Rows from block 9 of a small CTC audio transcriber, named by matrix and row number. Rows with one number belong to one neuron. Each number is 128 + 32 x the weight over its row's rms, rounded and kept within 0 to 255. All counts start at 0. Numbers have three digits each.
After each neuron's rows are labels from the 100 clips, of 14976, where the neuron reaches its largest size: "loudest band" is the band of the loudest frequency at the time of the peak. Only what is clearly more common there than usual is listed. The data: read English sentences (LibriTTS-R).
# gate: MLP gate (model.blocks.9.mlp.gate.weight, 768x192), inputs 39-77
# fc1: MLP up (model.blocks.9.mlp.fc1.weight, 768x192), inputs 39-77
# fc2: MLP down (model.blocks.9.mlp.fc2.weight, 192x768, transposed), outputs 39-77

gate.91:110131129110190135127170000129124103126125128120144126127125121116031106187128129124123087107128131126140139137121139
fc1.91:129163164127127124128169011127161128128078000119128137119132134120131133128130202194127128124134091126129124124128176
fc2.91:123025114054133138137133251117128129158126128135127133128133131117104128127000128126068129132124123132052170128128129
loudest band: 500 to 1000 Hz

gate.51:158128172061126129144121129130106119132128132131130123128129064128172120128049127187121143093252126202129128133172147
fc1.51:134160128129098126127181123127127127128121233126128130218128128130194129130126123147132131126115201153145116129123072
fc2.51:128045136127078125133127137255135131128127130135120130126129119116118195121127150119148112132122129123121169145127134
loudest band: 2000 to 4000 Hz

gate.627:158128128124108127128128128129226128130133075130064113127098126130128124130128128161135150194127125129127158121128089
fc1.627:136108128134127128126128129128165129196118114000163127086126136128124127125117126179152130131125127128128127060129183
fc2.627:124127120129127127000192129128087129046128128134128118129128128126123128108133138130126089125100125120180126162018128
loudest band: 4000 to 8000 Hz

gate.231:130139146124125125129123142075140128002128114136057128100128132129121127125112125126128242128122130128128128131056130
fc1.231:121128130123128134129112135106091128127121152091186126128128135128129060126180128132056116125125132128149103128140149
fc2.231:129194137088129126129128128134131136108129123162127123097128128130121128128129128127122255129129128119128129248102127
loudest band: 1000 to 2000 Hz

gate.267:127126144124128128127129129094153131127068051131106110138129129127127127127122194123129127128127128103131115133131090
fc1.267:126132129133095128128140128127128142123110116159128128127137008128127124130136133148120128122128122128255110132006100
fc2.267:130130131126148136128126118110130128129129115142135102123127128134092127128127131137156145135121131128125130125128126
loudest band: 2000 to 4000 Hz

gate.282:092066114124172131128113111113128111128127167128093115128128127125228122115122174128143128132126128116129148141130126
fc1.282:125128108123084132183054126127127127144135129125128069123133097107131127122046144127142126124123132137255124127139131
fc2.282:123149130128129129128126127126148124149112128141194123126153129131126128128211128129127128187129128126128081000130145
loudest band: 500 to 1000 Hz

gate.473:129129113115126127129130119126108125129127129125113105132133128129129124128059129126128149138126133139132143115127214
fc1.473:138126130122127153115130128103128126130117109044077129131128127129129128157127089137137170129001128114127129143120123
fc2.473:130082128126130126132128186086091108120126128141099114132127117022128128126132110019133128127126127126099171077137162
loudest band: 4000 to 8000 Hz

gate.275:128115132132108124159101138128121086124133128120128114139129189242127129127128114138123039133129127127124128121134087
fc1.275:131106126123132128125120244170125125121128127034128127252134125108196132099100127115127132130123136128127144143127131
fc2.275:134066076119077127169144129144123116123147130128125146188164123114132129128127072228095129128150128124126128128131129
loudest band: 250 to 500 Hz

gate.290:140120120135128127128128114127096076127098079167126120122125133123129126127131132135102132127037129047197128129128027
fc1.290:128122128128101129129127095097127105037126123153124126152129129156120128123128223136132163121110146128166138107126129
fc2.290:112128130194131128116129113142109094128125030081126130166127124119128126124133130092104127128131123127129129140184115
loudest band: 1000 to 2000 Hz; 2000 to 4000 Hz

gate.305:058129056128125134245103143128118129127130128128127130128128128127127128143239106157144109127127168151133110128102129
fc1.305:110128059122158130126130101128131125158130128134185054124128123128142118129146128132128195132125127239129130127128129
fc2.305:128127128085126128128132130159255125127134129145129113137126104134122127133132118127184129130128136129127127106123079
loudest band: 2000 to 4000 Hz

gate.138:139095128122129113141126128131086128136127127157115078129128145125128076126127022134123119126129123127120132129130128
fc1.138:132122130132000142143128131128095128132092128126128134133128150132129123113248128131142127127130128127124129122074129
fc2.138:128133128125127138120135125123128130126128128119130135255132122147161114131146130127125129128126126127128132127128127
loudest band: 4000 to 8000 Hz

gate.10:129027099018126128255128127146121128012128054127128128184147125128126129100187128134133165090129169129127135128129128
fc1.10:097170128128131126103128101127129197128125124123128129123114128131128134129139124128140127128226100153124130026136148
fc2.10:134130134124129128080196128084127136127164128126118128134123128138128122149127131123128133129108111128130131103119132
loudest band: 2000 to 4000 Hz

gate.380:119084127129151131142127128167129104142134156134054108128079126137129145124124129161123128144128129149163126135144127
fc1.380:128127128139137137118233069127127125201135144076131128135127128124127102136128111126131129130127130123125124128127126
fc2.380:129042128136165127147130120131128152128128147127127123130102119098128129227120191122128129132124130125126127140128128
loudest band: 4000 to 8000 Hz

gate.332:130129104133130128117118128131129129124100127120110200128128158129129170121128125130129114084117128115126130129005108
fc1.332:124127127129128130150107025127128129131162127117123128156125128129124127131139115255127128146127141129255130128101130
fc2.332:132131121130126117129127000139128123128133070127125135130088215126119093126209156203136190132077097126129128131030128
loudest band: 2000 to 4000 Hz

gate.745:053154122171130128125128187128113141128124145136117127127128112127130125129138055127166043112162127127114136128129123
fc1.745:124128133128159128126133032115129066094128116128131135121128128121128127128129116158121195131117130116145204106128129
fc2.745:149095125128138132127120255163065130128129131102136128128128128109161125129143099128127085129130130127128125119140122
loudest band: 4000 to 8000 Hz

gate.300:176128148125128128128141129101005183127129128132128128129129071137127129117122128126128129138112125131126127128130033
fc1.300:021064128128131127084168138100072255128130140160134127053130128123132127161128088130140129124124089060128131120108113
fc2.300:092130127129127127102172133111050255130127128139129130116105128190130125130094187129129142132127131091187127114128123
loudest band: 500 to 1000 Hz; 250 to 500 Hz

gate.648:123128089129130127127128127134125135128132132186129125127128128000128115049201053187092129127126171122129040117185128
fc1.648:135132167114128129127128126126128103088124098116154184127196154128148163130110109128111131128143128128129139130149255
fc2.648:128110157107160127129128086124146124128127127140123125080123128119128133128067155127115123128156104116123129132115127
loudest band: 250 to 500 Hz

gate.211:121128144160121132129141128129092125128120128144000127123130131219117129125166133189128126136125161130127129139178126
fc1.211:131130130137129126126127127137128126128097134128128127113123129193137089130126127128126130128127127128129128116183137
fc2.211:077126129131128129129130128102128097123127079120129124124123125128135130127128142000166143113128116152122121058130226
loudest band: 4000 to 8000 Hz

gate.679:127128162128093130127130128128128081114127136121078128136129127090217097128094124029140132147004129116129119127126028
fc1.679:130127124128128127129124000179170130122128093128172076118129106128063127138124131129123181131129127128140126128130124
fc2.679:130112127126128131126105169132144142128129130122127129127139130150124111128134079115093130143129128126121113132128127
loudest band: 1000 to 2000 Hz

gate.105:125145116130094128135142161202129106128135162130129127192129129128123130131119134150130125117127116150018057128127126
fc1.105:144138127122121129129212229128048123130048139073105136116204141086129095128128097128129230139140128101128127127151255
fc2.105:126128000126110125127107113130128121125254128117131124126127134121126128000132125125129128122128114226124138141111019
loudest band: 2000 to 4000 Hz

gate.397:128127122138130128146085129096143129125129129129086128124128129129143128093246128126071133121127106128195128122130131
fc1.397:131130060129118224203128132128095121074169105130121129100127144128138199126128137128127128145132131137127180128094119
fc2.397:100129067084052126066126132125127171117132132129149131096130128147099242127126060128133127097133128130124130161122127
loudest band: 1000 to 2000 Hz

gate.500:145128129126124124129129128129159121128145170201080122131158128163193093140068014128132130128124129128137173127130119
fc1.500:131123157128125125128089128128125136128176125134255140098127130046130180143129130127112181130133177255121080126132103
fc2.500:129254128114112129118122129128133127130136082132242125128127132069126130127186129126126129128179127255128124082141126
loudest band: 1000 to 2000 Hz

gate.103:129134066132158153129127126123128128121132129077129141157189125127127127141089181131129135129000128102127118108127127
fc1.103:143087116127137130134129122128127064129144131094128130233251126003126129130103116130132146135119125128129086127128036
fc2.103:129102111118203117136124132133000129131128132054127128133128135124128127117127119112128127223008112134128126056128126
loudest band: 1000 to 2000 Hz

gate.310:090094128130099126129117129127129149127152125114128135127248128127163128056152130119128138129132141133128127128126083
fc1.310:127128093128177133126139067137037101170127135127149133070130000125195127111128147130144148120104128128091154116130128
fc2.310:130129141086129127128130127134128135128171128133088128126255128018126129121142124130128128083154125116130141126000126
loudest band: 2000 to 4000 Hz

gate.529:136128144126122128128130129128101128127089130092122130129101229145130129132128132128156139115129124128127214117128129
fc1.529:125098128128129128195128169129127128134133129129137112117164103128129129118129123138128127071131128124131129127175126
fc2.529:131146129126132128129226125120086110127130128126091133131129147129125167130153141127174132138139127130127255045133117
loudest band: 250 to 500 Hz

gate.658:119183124131136130127128123129106128255128126080128112128173128147127128129109128128127035111128128111128094137126126
fc1.658:143129104144131126123103126135138129121133032126141118144125129134138128249129156137074108128131124108125084130128127
fc2.658:128113128117130128119151127139156131069124152136113162185123128147130129122129013133138128165145127147188128131131128
loudest band: 500 to 1000 Hz

gate.623:000130128101128129127159127128125128127128144132128148128161122125128106152128128128129128113128128128196129128130128
fc1.623:141126133144129129069127083128128128128029043119138126132128131129082127138187176121127145128146128128025095129129091
fc2.623:000140128129121128130127132128125127120163127126128130128126220128209127128127125129125122123124124131128133129130129
loudest band: 4000 to 8000 Hz

gate.244:127201255172122129028108130128173113136055127133205067127128138124147128127127127128128127124130087128076125143129125
fc1.244:150128115128076136129128126125126128120129058146126128135132131130128117125228128128126122040117128122129129128129043
fc2.244:128152255141132127125107128132130127131115119108126125093128069119142138132093127128129120126128132172132130133189126
loudest band: 250 to 500 Hz

gate.618:113047129129127124133130121132141128101127125135134119128185129133163132087128123129130030135058187210128129122128128
fc1.618:127126139128129124046128137128129236112120126142127128177131127129118129129127139136128127142131190148129138056131120
fc2.618:126125130124106129128078126129129134128128128124130164142151128146123144127135135139127127124128140155113127103124112
loudest band: 4000 to 8000 Hz

gate.178:133131127085119109130128147128132128127140148016128131129125129028128134155107118136127128010128126148128128097126116
fc1.178:126130121129131127127128255127105127128098135127131124222125128129128189130169051129116101131130127129128203131128125
fc2.178:045142128128127130128127199131126127255094125127094115127197120130131184131188128130092095145130126129128157091129114
loudest band: 250 to 500 Hz

gate.507:123065128159053167125128128058000133143128118129131126041119128124000010127131125128132095128129132128129116124128141
fc1.507:101111131128130126127127127136129126190000126137134159102129132124124093111155118127131043128128141128130171140129175
fc2.507:129101129091130130131121158128182128110075166129120121136222129000149128147118129134121128011128139128128127128120118
loudest band: 250 to 500 Hz

gate.61:136129151106127128077153128134127153114131116110114127070124133099136130128128103144127069171090130132243208116144125
fc1.61:122128127135128078128130057128072126151128129200138128087074094196122064115129137124135124118128128000127129122129108
fc2.61:129174159131128124126078123128083128144204130123124133122152128127129131128129021126128108135141153136128127134128128
loudest band: 250 to 500 Hz

gate.533:130125196131095138009122255122117129126009128165114110139127129107111129088128130120104127128140152129128127101201126
fc1.533:141000130133127127128091122129126110128128118087128152118130127127128057127171136127129165105130133125246128127176127
fc2.533:127129175126136126129132136132120156167091129128092075143024129136154128127023121225130130146127128126125125193128131
loudest band: 500 to 1000 Hz

gate.173:000129130130140128125160140126128142131092128145123193128140131126128128131148154129135129128127133066157139096129154
fc1.173:133155128129128128128132126128127098145129193142123040128053120135128130112115134128109125136127130166128141182157131
fc2.173:143125054175131130128128126066125128207255128128128115166129139125111138069198076128093134124155126126128075126109135
loudest band: 4000 to 8000 Hz

gate.316:127123127125066120123130181178154128132084098159133128125126128142128128128137128128125079132128130098092160222124131
fc1.316:194090122125122130255127131129145130114110117136111128041128129123141125128127123128128103131128129128000037137104094
fc2.316:129132130131135121132052128128134127129127120132058131127129138130177127255127117128160132114128153135126127128095111
loudest band: 500 to 1000 Hz; 250 to 500 Hz

gate.421:130128098129128128093182132129127080129020129132150081095136128131166047131126114213127129127085134111137107139138138
fc1.421:128161130120128128128136127127145131120156128152128127132066128132128128127128128127118129128126203129127142000131109
fc2.421:126126128130064128124081132130069124131149136129128128152255131129000128128172184128043114127129124193104128136132127
loudest band: 2000 to 4000 Hz