config.toml
arch = "transformer"
train_examples = 15625
vocab_size = 32
norm_position = "pre"
mlp_ratio = 4
inner_norm = false
subsampling = 2
layers = 12
width = 192
init = "small_normal"
residual_init = "zero_last"
max_grad_norm = 3.0
l1_shrink = 0.03
warmup_steps = 900
Rows from block 8 of a small CTC audio transcriber, named by matrix and row number. Rows with one number belong to one neuron. Each number is 128 + 24 x the weight over its row's rms, rounded and kept within 0 to 255. All counts start at 0. Numbers have three digits each.
Before each neuron's rows are labels from the 100 clips, of 14976, where the neuron reaches its largest size: "responds to" is what is common among them; "loudest band" is the band of the loudest frequency at the time of the peak. Only what is clearly more common there than usual is listed. The data: read English sentences (LibriTTS-R).
# gate: MLP gate (model.blocks.8.mlp.gate.weight, 768x192), inputs 96-191
# fc1: MLP up (model.blocks.8.mlp.fc1.weight, 768x192), inputs 96-191
# fc2: MLP down (model.blocks.8.mlp.fc2.weight, 192x768, transposed), outputs 96-191

responds to: voice: female; the word "was"
loudest band: 250 to 500 Hz
gate.638:128127129153131108129129128126145128111201130128127127128093127153120114155127183130129034128159141128102128142124106128128127142125130128128128154128132120107128106127073129130103101128125129143128128130127128129122144175128105127247178127129123128145128131128127126127128127129000152126
fc1.638:125132129129132139126129095128136044083128125127125130127122125128047127128128128127129128142127128125130207073128128121000126098126128144128134129135117126128135156128128128134128128091127128185114132124128130136143128124129128253143121132117141141128129146122075079128128128127128162127
fc2.638:157128130126111255129141119134128033128140128124130139126134107067127133116127129126132131128128134118121179139132093125123128127128129130148150129129128127124127130128147089128131132072117130120129129130129128131193147125128133128128118126129159128127136133130129129131130126128130128125

responds to: the word "this"; the word "is"
loudest band: 250 to 500 Hz
gate.160:137126124136022129088128128127134128130151128133127128127103184129195123128134120168125130063128173126128128127137128122124128189128125128141121129128126126112092145134128118129155125127137127134128123133102062127131128129121136128117128137128128133131129128156128128128127129177145128200
fc1.160:048128130125128128126068114127129129126128124122130128127095124128126123127160154129148128128131127133129128136128117129143123127087128129130128128131123120134128132128099131226132126129123127128141121127131128127126128186123129132133128128127187128133128120128112120124134130128128140128
fc2.160:145108132102079128121146130127124123138128130133132122111128131121128133129095124143189147130094128136127128120150134144133185129249127141127128099126129114125132125128109174129171113147092076129128128185116143129128098128139128112141132131111111185107136134128128126120129164119182126138

responds to: the word "was"
loudest band: 250 to 500 Hz
gate.9:124128134128132131131126096129125125127126128129108129134128128148129125173128190133129125127134125136117128127064127122136001148128156129128129130127120128124127129130130128127128098128131128136128128131129129128145116135122120128165142116128129133128128128134117036086094129126128124126
fc1.9:126128128129128126093153146138131143131130124126127128129129134119127127121119118119128156192151128129128127255113151126130129128094127128128076127127129128182127129121128124130239133129128156126126111116127137129130134130129129128129131131139095154113129128122128128127106126129126124125
fc2.9:127128137128113129128127129128128128129127130100127127128129175129128121127127128129130103100000131101126127128128128128140130155127130128128128129140114128128050128102130128134130127128127128119128127127124129137188128128127146118071127141131138090128108129122128129232124128118131129132

responds to: the word "you"
loudest band: 250 to 500 Hz
gate.37:139128126127132126128128120127122128129122139137127133124128123128107140128148090161068168125124127118129127129125084128172127128096133132125127128129128144121128134128129104134123131136067125109121137128155129128120128129120122176120128129079121119128128127124137122101165128131095128128
fc1.37:095091179203126140148130134150128147134128120127093135128140130126122114125126129114134128140146133155135150144138130128060127129196121012127139125127133122128129123116129129152149125127132147121155125108119125131182128130131131112166128128125137142123129128129127131128073120117127127149
fc2.37:128101128104128128135130128127046127127149225105129128130129128117127128123230131188117142131132130128128133123127131128131130151086134228128129129125129128128113132124178127128127134128119129124102128129126128120128137129125139127127127128063102126123125131134117128020129096128130128136

responds to: the word "you"; the word "if"; the word "i"
loudest band: 2000 to 4000 Hz
gate.609:143069127130122128130134128127130122128140123138203128125118126128088231127087123156090125128132127096128044117112156128133129121126134128113128076178129128090128127128128124128141128168128129128129130148153131127088128128128119131105126129168126125129129127126164128124130175127137129124
fc1.609:129103218116114127121128187127128128139110123098127128128133144124129128128078102145128184132157094156127128108128128127120137096168128126126106127128128144127130127128145129133128133132137130169131127125137125128142143155128124133120130127129128142129213127131131229119067123127128101156
fc2.609:127128128143159128128138132127125129128132128104067131128125132162134090123129107128128130127176126129124128128128128123045130128126101128127189120129090064136130129128130129129115127154128117124134128128000134129125134133127129132127130123117112127127207119136126238128123097117116204238

responds to: voice: female
loudest band: 250 to 500 Hz
gate.522:128097142126132127128119129130128116128128091129120127136129128128129128065149126134129130129140128130128126129111129128129128138138129128126121169125125120094123129231110096128128130129131129138130125126130128130148128123133120092128126150128127136127122125118129128127126127126128156128
fc1.522:109143128132129128122129128138147133150120133130117131128127121128128130128077130128128128125081137129127121127197255126129137127128125129129127112117128126226170129123134125116112132128077127127125127155127128129123123128156129128163130130113134143132129125129124150128129128130128183128
fc2.522:128129189127114129128128128124129126125132128130128118102128128127145116130127131141132106128124128127110161126135112135134132128104128118128170110129125130128116128125123126132131129132167137121133128128118127026126128127128126210120121035134128095128115115127130000128128128127127117128

responds to: the word "was"
loudest band: 500 to 1000 Hz
gate.218:129139147133126121132134128108044128149130122124129133015128072168122141136132079138134115128138132140151124128151125127113129127117130128126127125129117128099128127125116128128129171131000105126127130133126135128128125128051130156119098152091198126118135131135128130129128213132134129150
fc1.218:129097123128118125132129128151125125111094156128128118141128130160135128129126211128128131128120120110132129149000126155128128128097121131131124127128129126128106128128125108165132134252128143128126127088132126127137127120128130127175127132126129129128128128128124130128130128143128127128
fc2.218:122147128130127180255165131112070111128131140128128122116129127147126126165124147137128123128087109083132151128129091144111129174105128126129126127163136128128132128087123126119110129138127117121137128129129137129125130122088130114133129115128126115128129130100129129131220158124134126128

responds to: the word "was"
loudest band: 250 to 500 Hz
gate.281:099130128131025164126127128128134128129128128240129061129123060129131128130133141111129027128127132132114129127124130154123128167128134129121138121129126097128127127128122126128102126183128128128129129178126120128133128127134112159157111183129130130139131121139126088129161128132128134129
fc1.281:137099128128104128129128129140000129152128135126131124118128122077127119133130123128124128138129126169127129128131128134129125199128128129127128132104081127163125127127127045130159128122126147141153131129076124128125127128183104128126124128130128127135129128132128129124126128129129128128
fc2.281:130126130130132123128128059127128128125129119124130188138130130128127077126132128141117197126167120129122095127144128064121128112125178130142131146129134133128152129127130129127096128126151127128128127126126125119030127127128131162128133128128126127127138129128137179125056127133128127128

responds to: the word "was"
loudest band: 250 to 500 Hz
gate.480:128194129129128125113119097128125127129114113125127145129127127129125148128128137130127125162128120134127128144123123126128127128127128128128130184096127132124127127127129127073125145137099121168241104125127104129130082169040146155162128132119119126168117121129128108128128126067131142065
fc1.480:131129135129109128128112107127127127160128128127132128139126130129156128125134128127128091128147112128128126133107127128130129133121125127118128116129129130123129120128128129123125162139125147132129123127128073126128104244113131136127116129128128071133134128128151130127131129128107159078
fc2.480:134083125128128124162129142139128128128131130128127083127126125141091127134126127130128134112127123128134122131128127124128128124127131129140130120144127128127128128116129117214129124135169129128080133128135194128117139063171130128128132126130128168112128131140123131123113128135123105237

responds to: the word "you"
loudest band: 2000 to 4000 Hz
gate.406:198149117146131027137136130126135121121145027130130121128117128042125130127128154128056134128134129125127127117122127139153125129130119162126128128129134211124135128065130128128117120193129129132123130128131135125128139131127121148129130128161130091128128130125135207127129152128128130128
fc1.406:128128128043108127155124128127126129113116122128122129128129128137133112125131088148214106128130157146126131124137130128100129130121126126127127170091119127128176132131128098131150128109128017100131129126128123135184130122175127133136103177125127128136132128132127054128132113123128143128
fc2.406:128149093127129129126058143132066125123129128056133126207128132130128114124128128128122063128172135135178127097129128128130128148127136136127126128127128113115093124131133129128108144133127129122157132128128164108127139122138125114111078185141128127130128177151141129102173129128095130130

responds to: the word "this"; the word "there"
loudest band: 250 to 500 Hz
gate.696:129076115127123132128116133010128128140126131123127127128128128131120160128131146146125131094129131128127129128129081129122127128121110060126127061139127135127129128128085127131145127128128139128128126126117113130128126128159128134135130128128128196129226131128118129129128131186131119142
fc1.696:124128110130127134125129129129128128127127131128131047125128140066126129127129152140128144128180130123128128125176040126129127127098128121124131094127128128127150128126125122128116126130129129124128136128127128128128128128125111128090128127079128158073194121139133138141154128128153127135
fc2.696:130128103144122128133128130132131129112127129066128129138128108124131127146127113143129070130130129128130196128128128127129011128019129118129128129130133146127128143125119119134101141114129128129138129128135128128126125128128128128149128114115128109127126131131121127129127124140049132127

responds to: voice: female
loudest band: 500 to 1000 Hz
gate.123:125137120130127128123130113125119144092171129103126199125099128127125130128129133131112128150098128127167131136189144198128118128127129076105128167127119127080107082134127127118126163138127109133243119138140128129133112131122128140112114129128126105128127131128130116128130132123127125108
fc1.123:129255129127129130126128127127128119120128220118126128128137169117131128130121210111127114178142127103134133127136129133129119151128129129128128134128090127139111102128127127119139118123134124104128127129128169136127128142122128117122126103123130121129123188141127226140126129129129138120
fc2.123:155128122142129135130036106128127143128130128130139169128125128126128129126162106128128180164134121141128131217138132153095125129127091123099127123100122136135140125103128177124124183126115126134185127127126108123183129129129153129137131128133149128148127129156134097094132127115130114090

responds to: the word "been"
loudest band: 250 to 500 Hz
gate.572:102103130165132134128000177124126186136132129120128136130108127127115159192128154128128121127151147154128133124127135111097128115128128102130128130141126127128129123136128129136138131108128170128128125110128014132123136123182125111122129123158200126127127128128128138128119126126121122130
fc1.572:128147131128129127109127116131129103070132191132128071099123128128145129128181131127130123128124092141059105127128121128127128135145147128128124128126129133122123130128126127128126117128128129129145128199100128128135130128125124128131134127058128126148131136128088166143129184130128162116
fc2.572:123129108129135089073147128131132122126128214129153120128127127127165169129131126128130126107107069150101127115128122124130207111130127127134161122144137121115122104128124129141129111128131128128208135134127128128129128128136128127094165100086127120124131129126129154130128128137124130129

responds to: the word "you"
loudest band: 250 to 500 Hz
gate.397:130128127155114127128074128128128128125126164128128150128129128114079128105127127101129127179118174129128127124115124125147238127082126128118128129098142139125129128138128128124101131129026124101175128132124129126128120153125169233125187128128128116128128127122099128129133128109128110051
fc1.397:129066124128121118133128130071131126128112157135128128128129128126196128123127127128127172133127120125129128130127197154039160109128112000166127079125178128129128128128125176129125127130130162088179140121141128136163127128129126124152057148097107142126217129130136129119129131098115138128
fc2.397:123112157119156129131121127123096146127123125126135128118130140124129120129128128126128128102118126128128141128129128130152113161128191129121128150128128121179132126129130255078116122110105129165128191129125126143124128129124130127144127128130132128130126159132112147085128128134128116138

responds to: the word "been"; the word "had"; the word "be"
loudest band: 250 to 500 Hz
gate.446:128112124130128125132128133128129119127127127101128129102079120126098129145149128184098127127121135147167126155159148126149122154125129128128128121135127129129128000171107128132145136193159122111102128129128123138128183157168130120128128128126114116161128128128128127130130128146128127135
fc1.446:114129127111128128121189096152132166153144128127125120134041133129175097106113066082138130128130129127134128118133119143129132128128121135128129126128127133128132151128126126172131116123128127128180078137104229126128127094142128130123128137127135128128140121127118144128118129129148129124
fc2.446:134127136112213126128154139234186115128138114138127056128128175145128129139128128151144128133128106112130177128130128070131127128183101130192125132131128127128125122129129111136128076127127117128128118117104145128127110129097030109131127131128127125126118133132128126125126130132128119155

responds to: the word "you"
loudest band: 250 to 500 Hz
gate.336:127128129135088122130125066127128121128126127087105127127126126142130129131130125179115118130131125129127144136128136127122122131130124134125215090126185118128129127130128127128127132136169087129116130155069129127105112161171171126068124127128127130135136125128108084122127191126127120126
fc1.336:181129131129127134128128135135130131127128122125132131128122110129128125127120128128132136023128123128126128128137127139000129098128124091130128125128127128187181122159131131113129136130128127127128128128148130128129130129127128129129132127128137128126127108127129134128117133134128129128
fc2.336:099128129128162127103128117128136115119229131150124129128155131099127082114034201128172126128131128127145127127095127109129134128126133127128129148128110129127133126132161151070128142128098129129126132126174128156128174089122133128255127126232128128131126130140196138123125131128128131110

responds to: the word "this"
loudest band: 250 to 500 Hz
gate.748:117131127128128128128129159010126177126129128126128126129108140126128126114136126114128127111129186128130128129136110121128128117117131127125126124129113122128144127130108126125121133133131120129126183128108132185119131132130126129059127135196137147119129124130148188107128128129139126127
fc1.748:128107014206127129128122132112150121126133128127159126166128137131124087090128130133127129122131128129110194127156127130124115113134131120152128130128129130131229191130128128128128072128131125127128126128127090128133125124127128170128128155083124140129177126133132127127133129128134127165
fc2.748:129127134128079128126121122124119128090128114127102125144127112125176129167128122070133128128134130196144127121190127129127128255079125119155134128129130165126102129129132123128159187127115129124140130123146159129138128143127127157130133120165128129128128128127129131129130104126102132117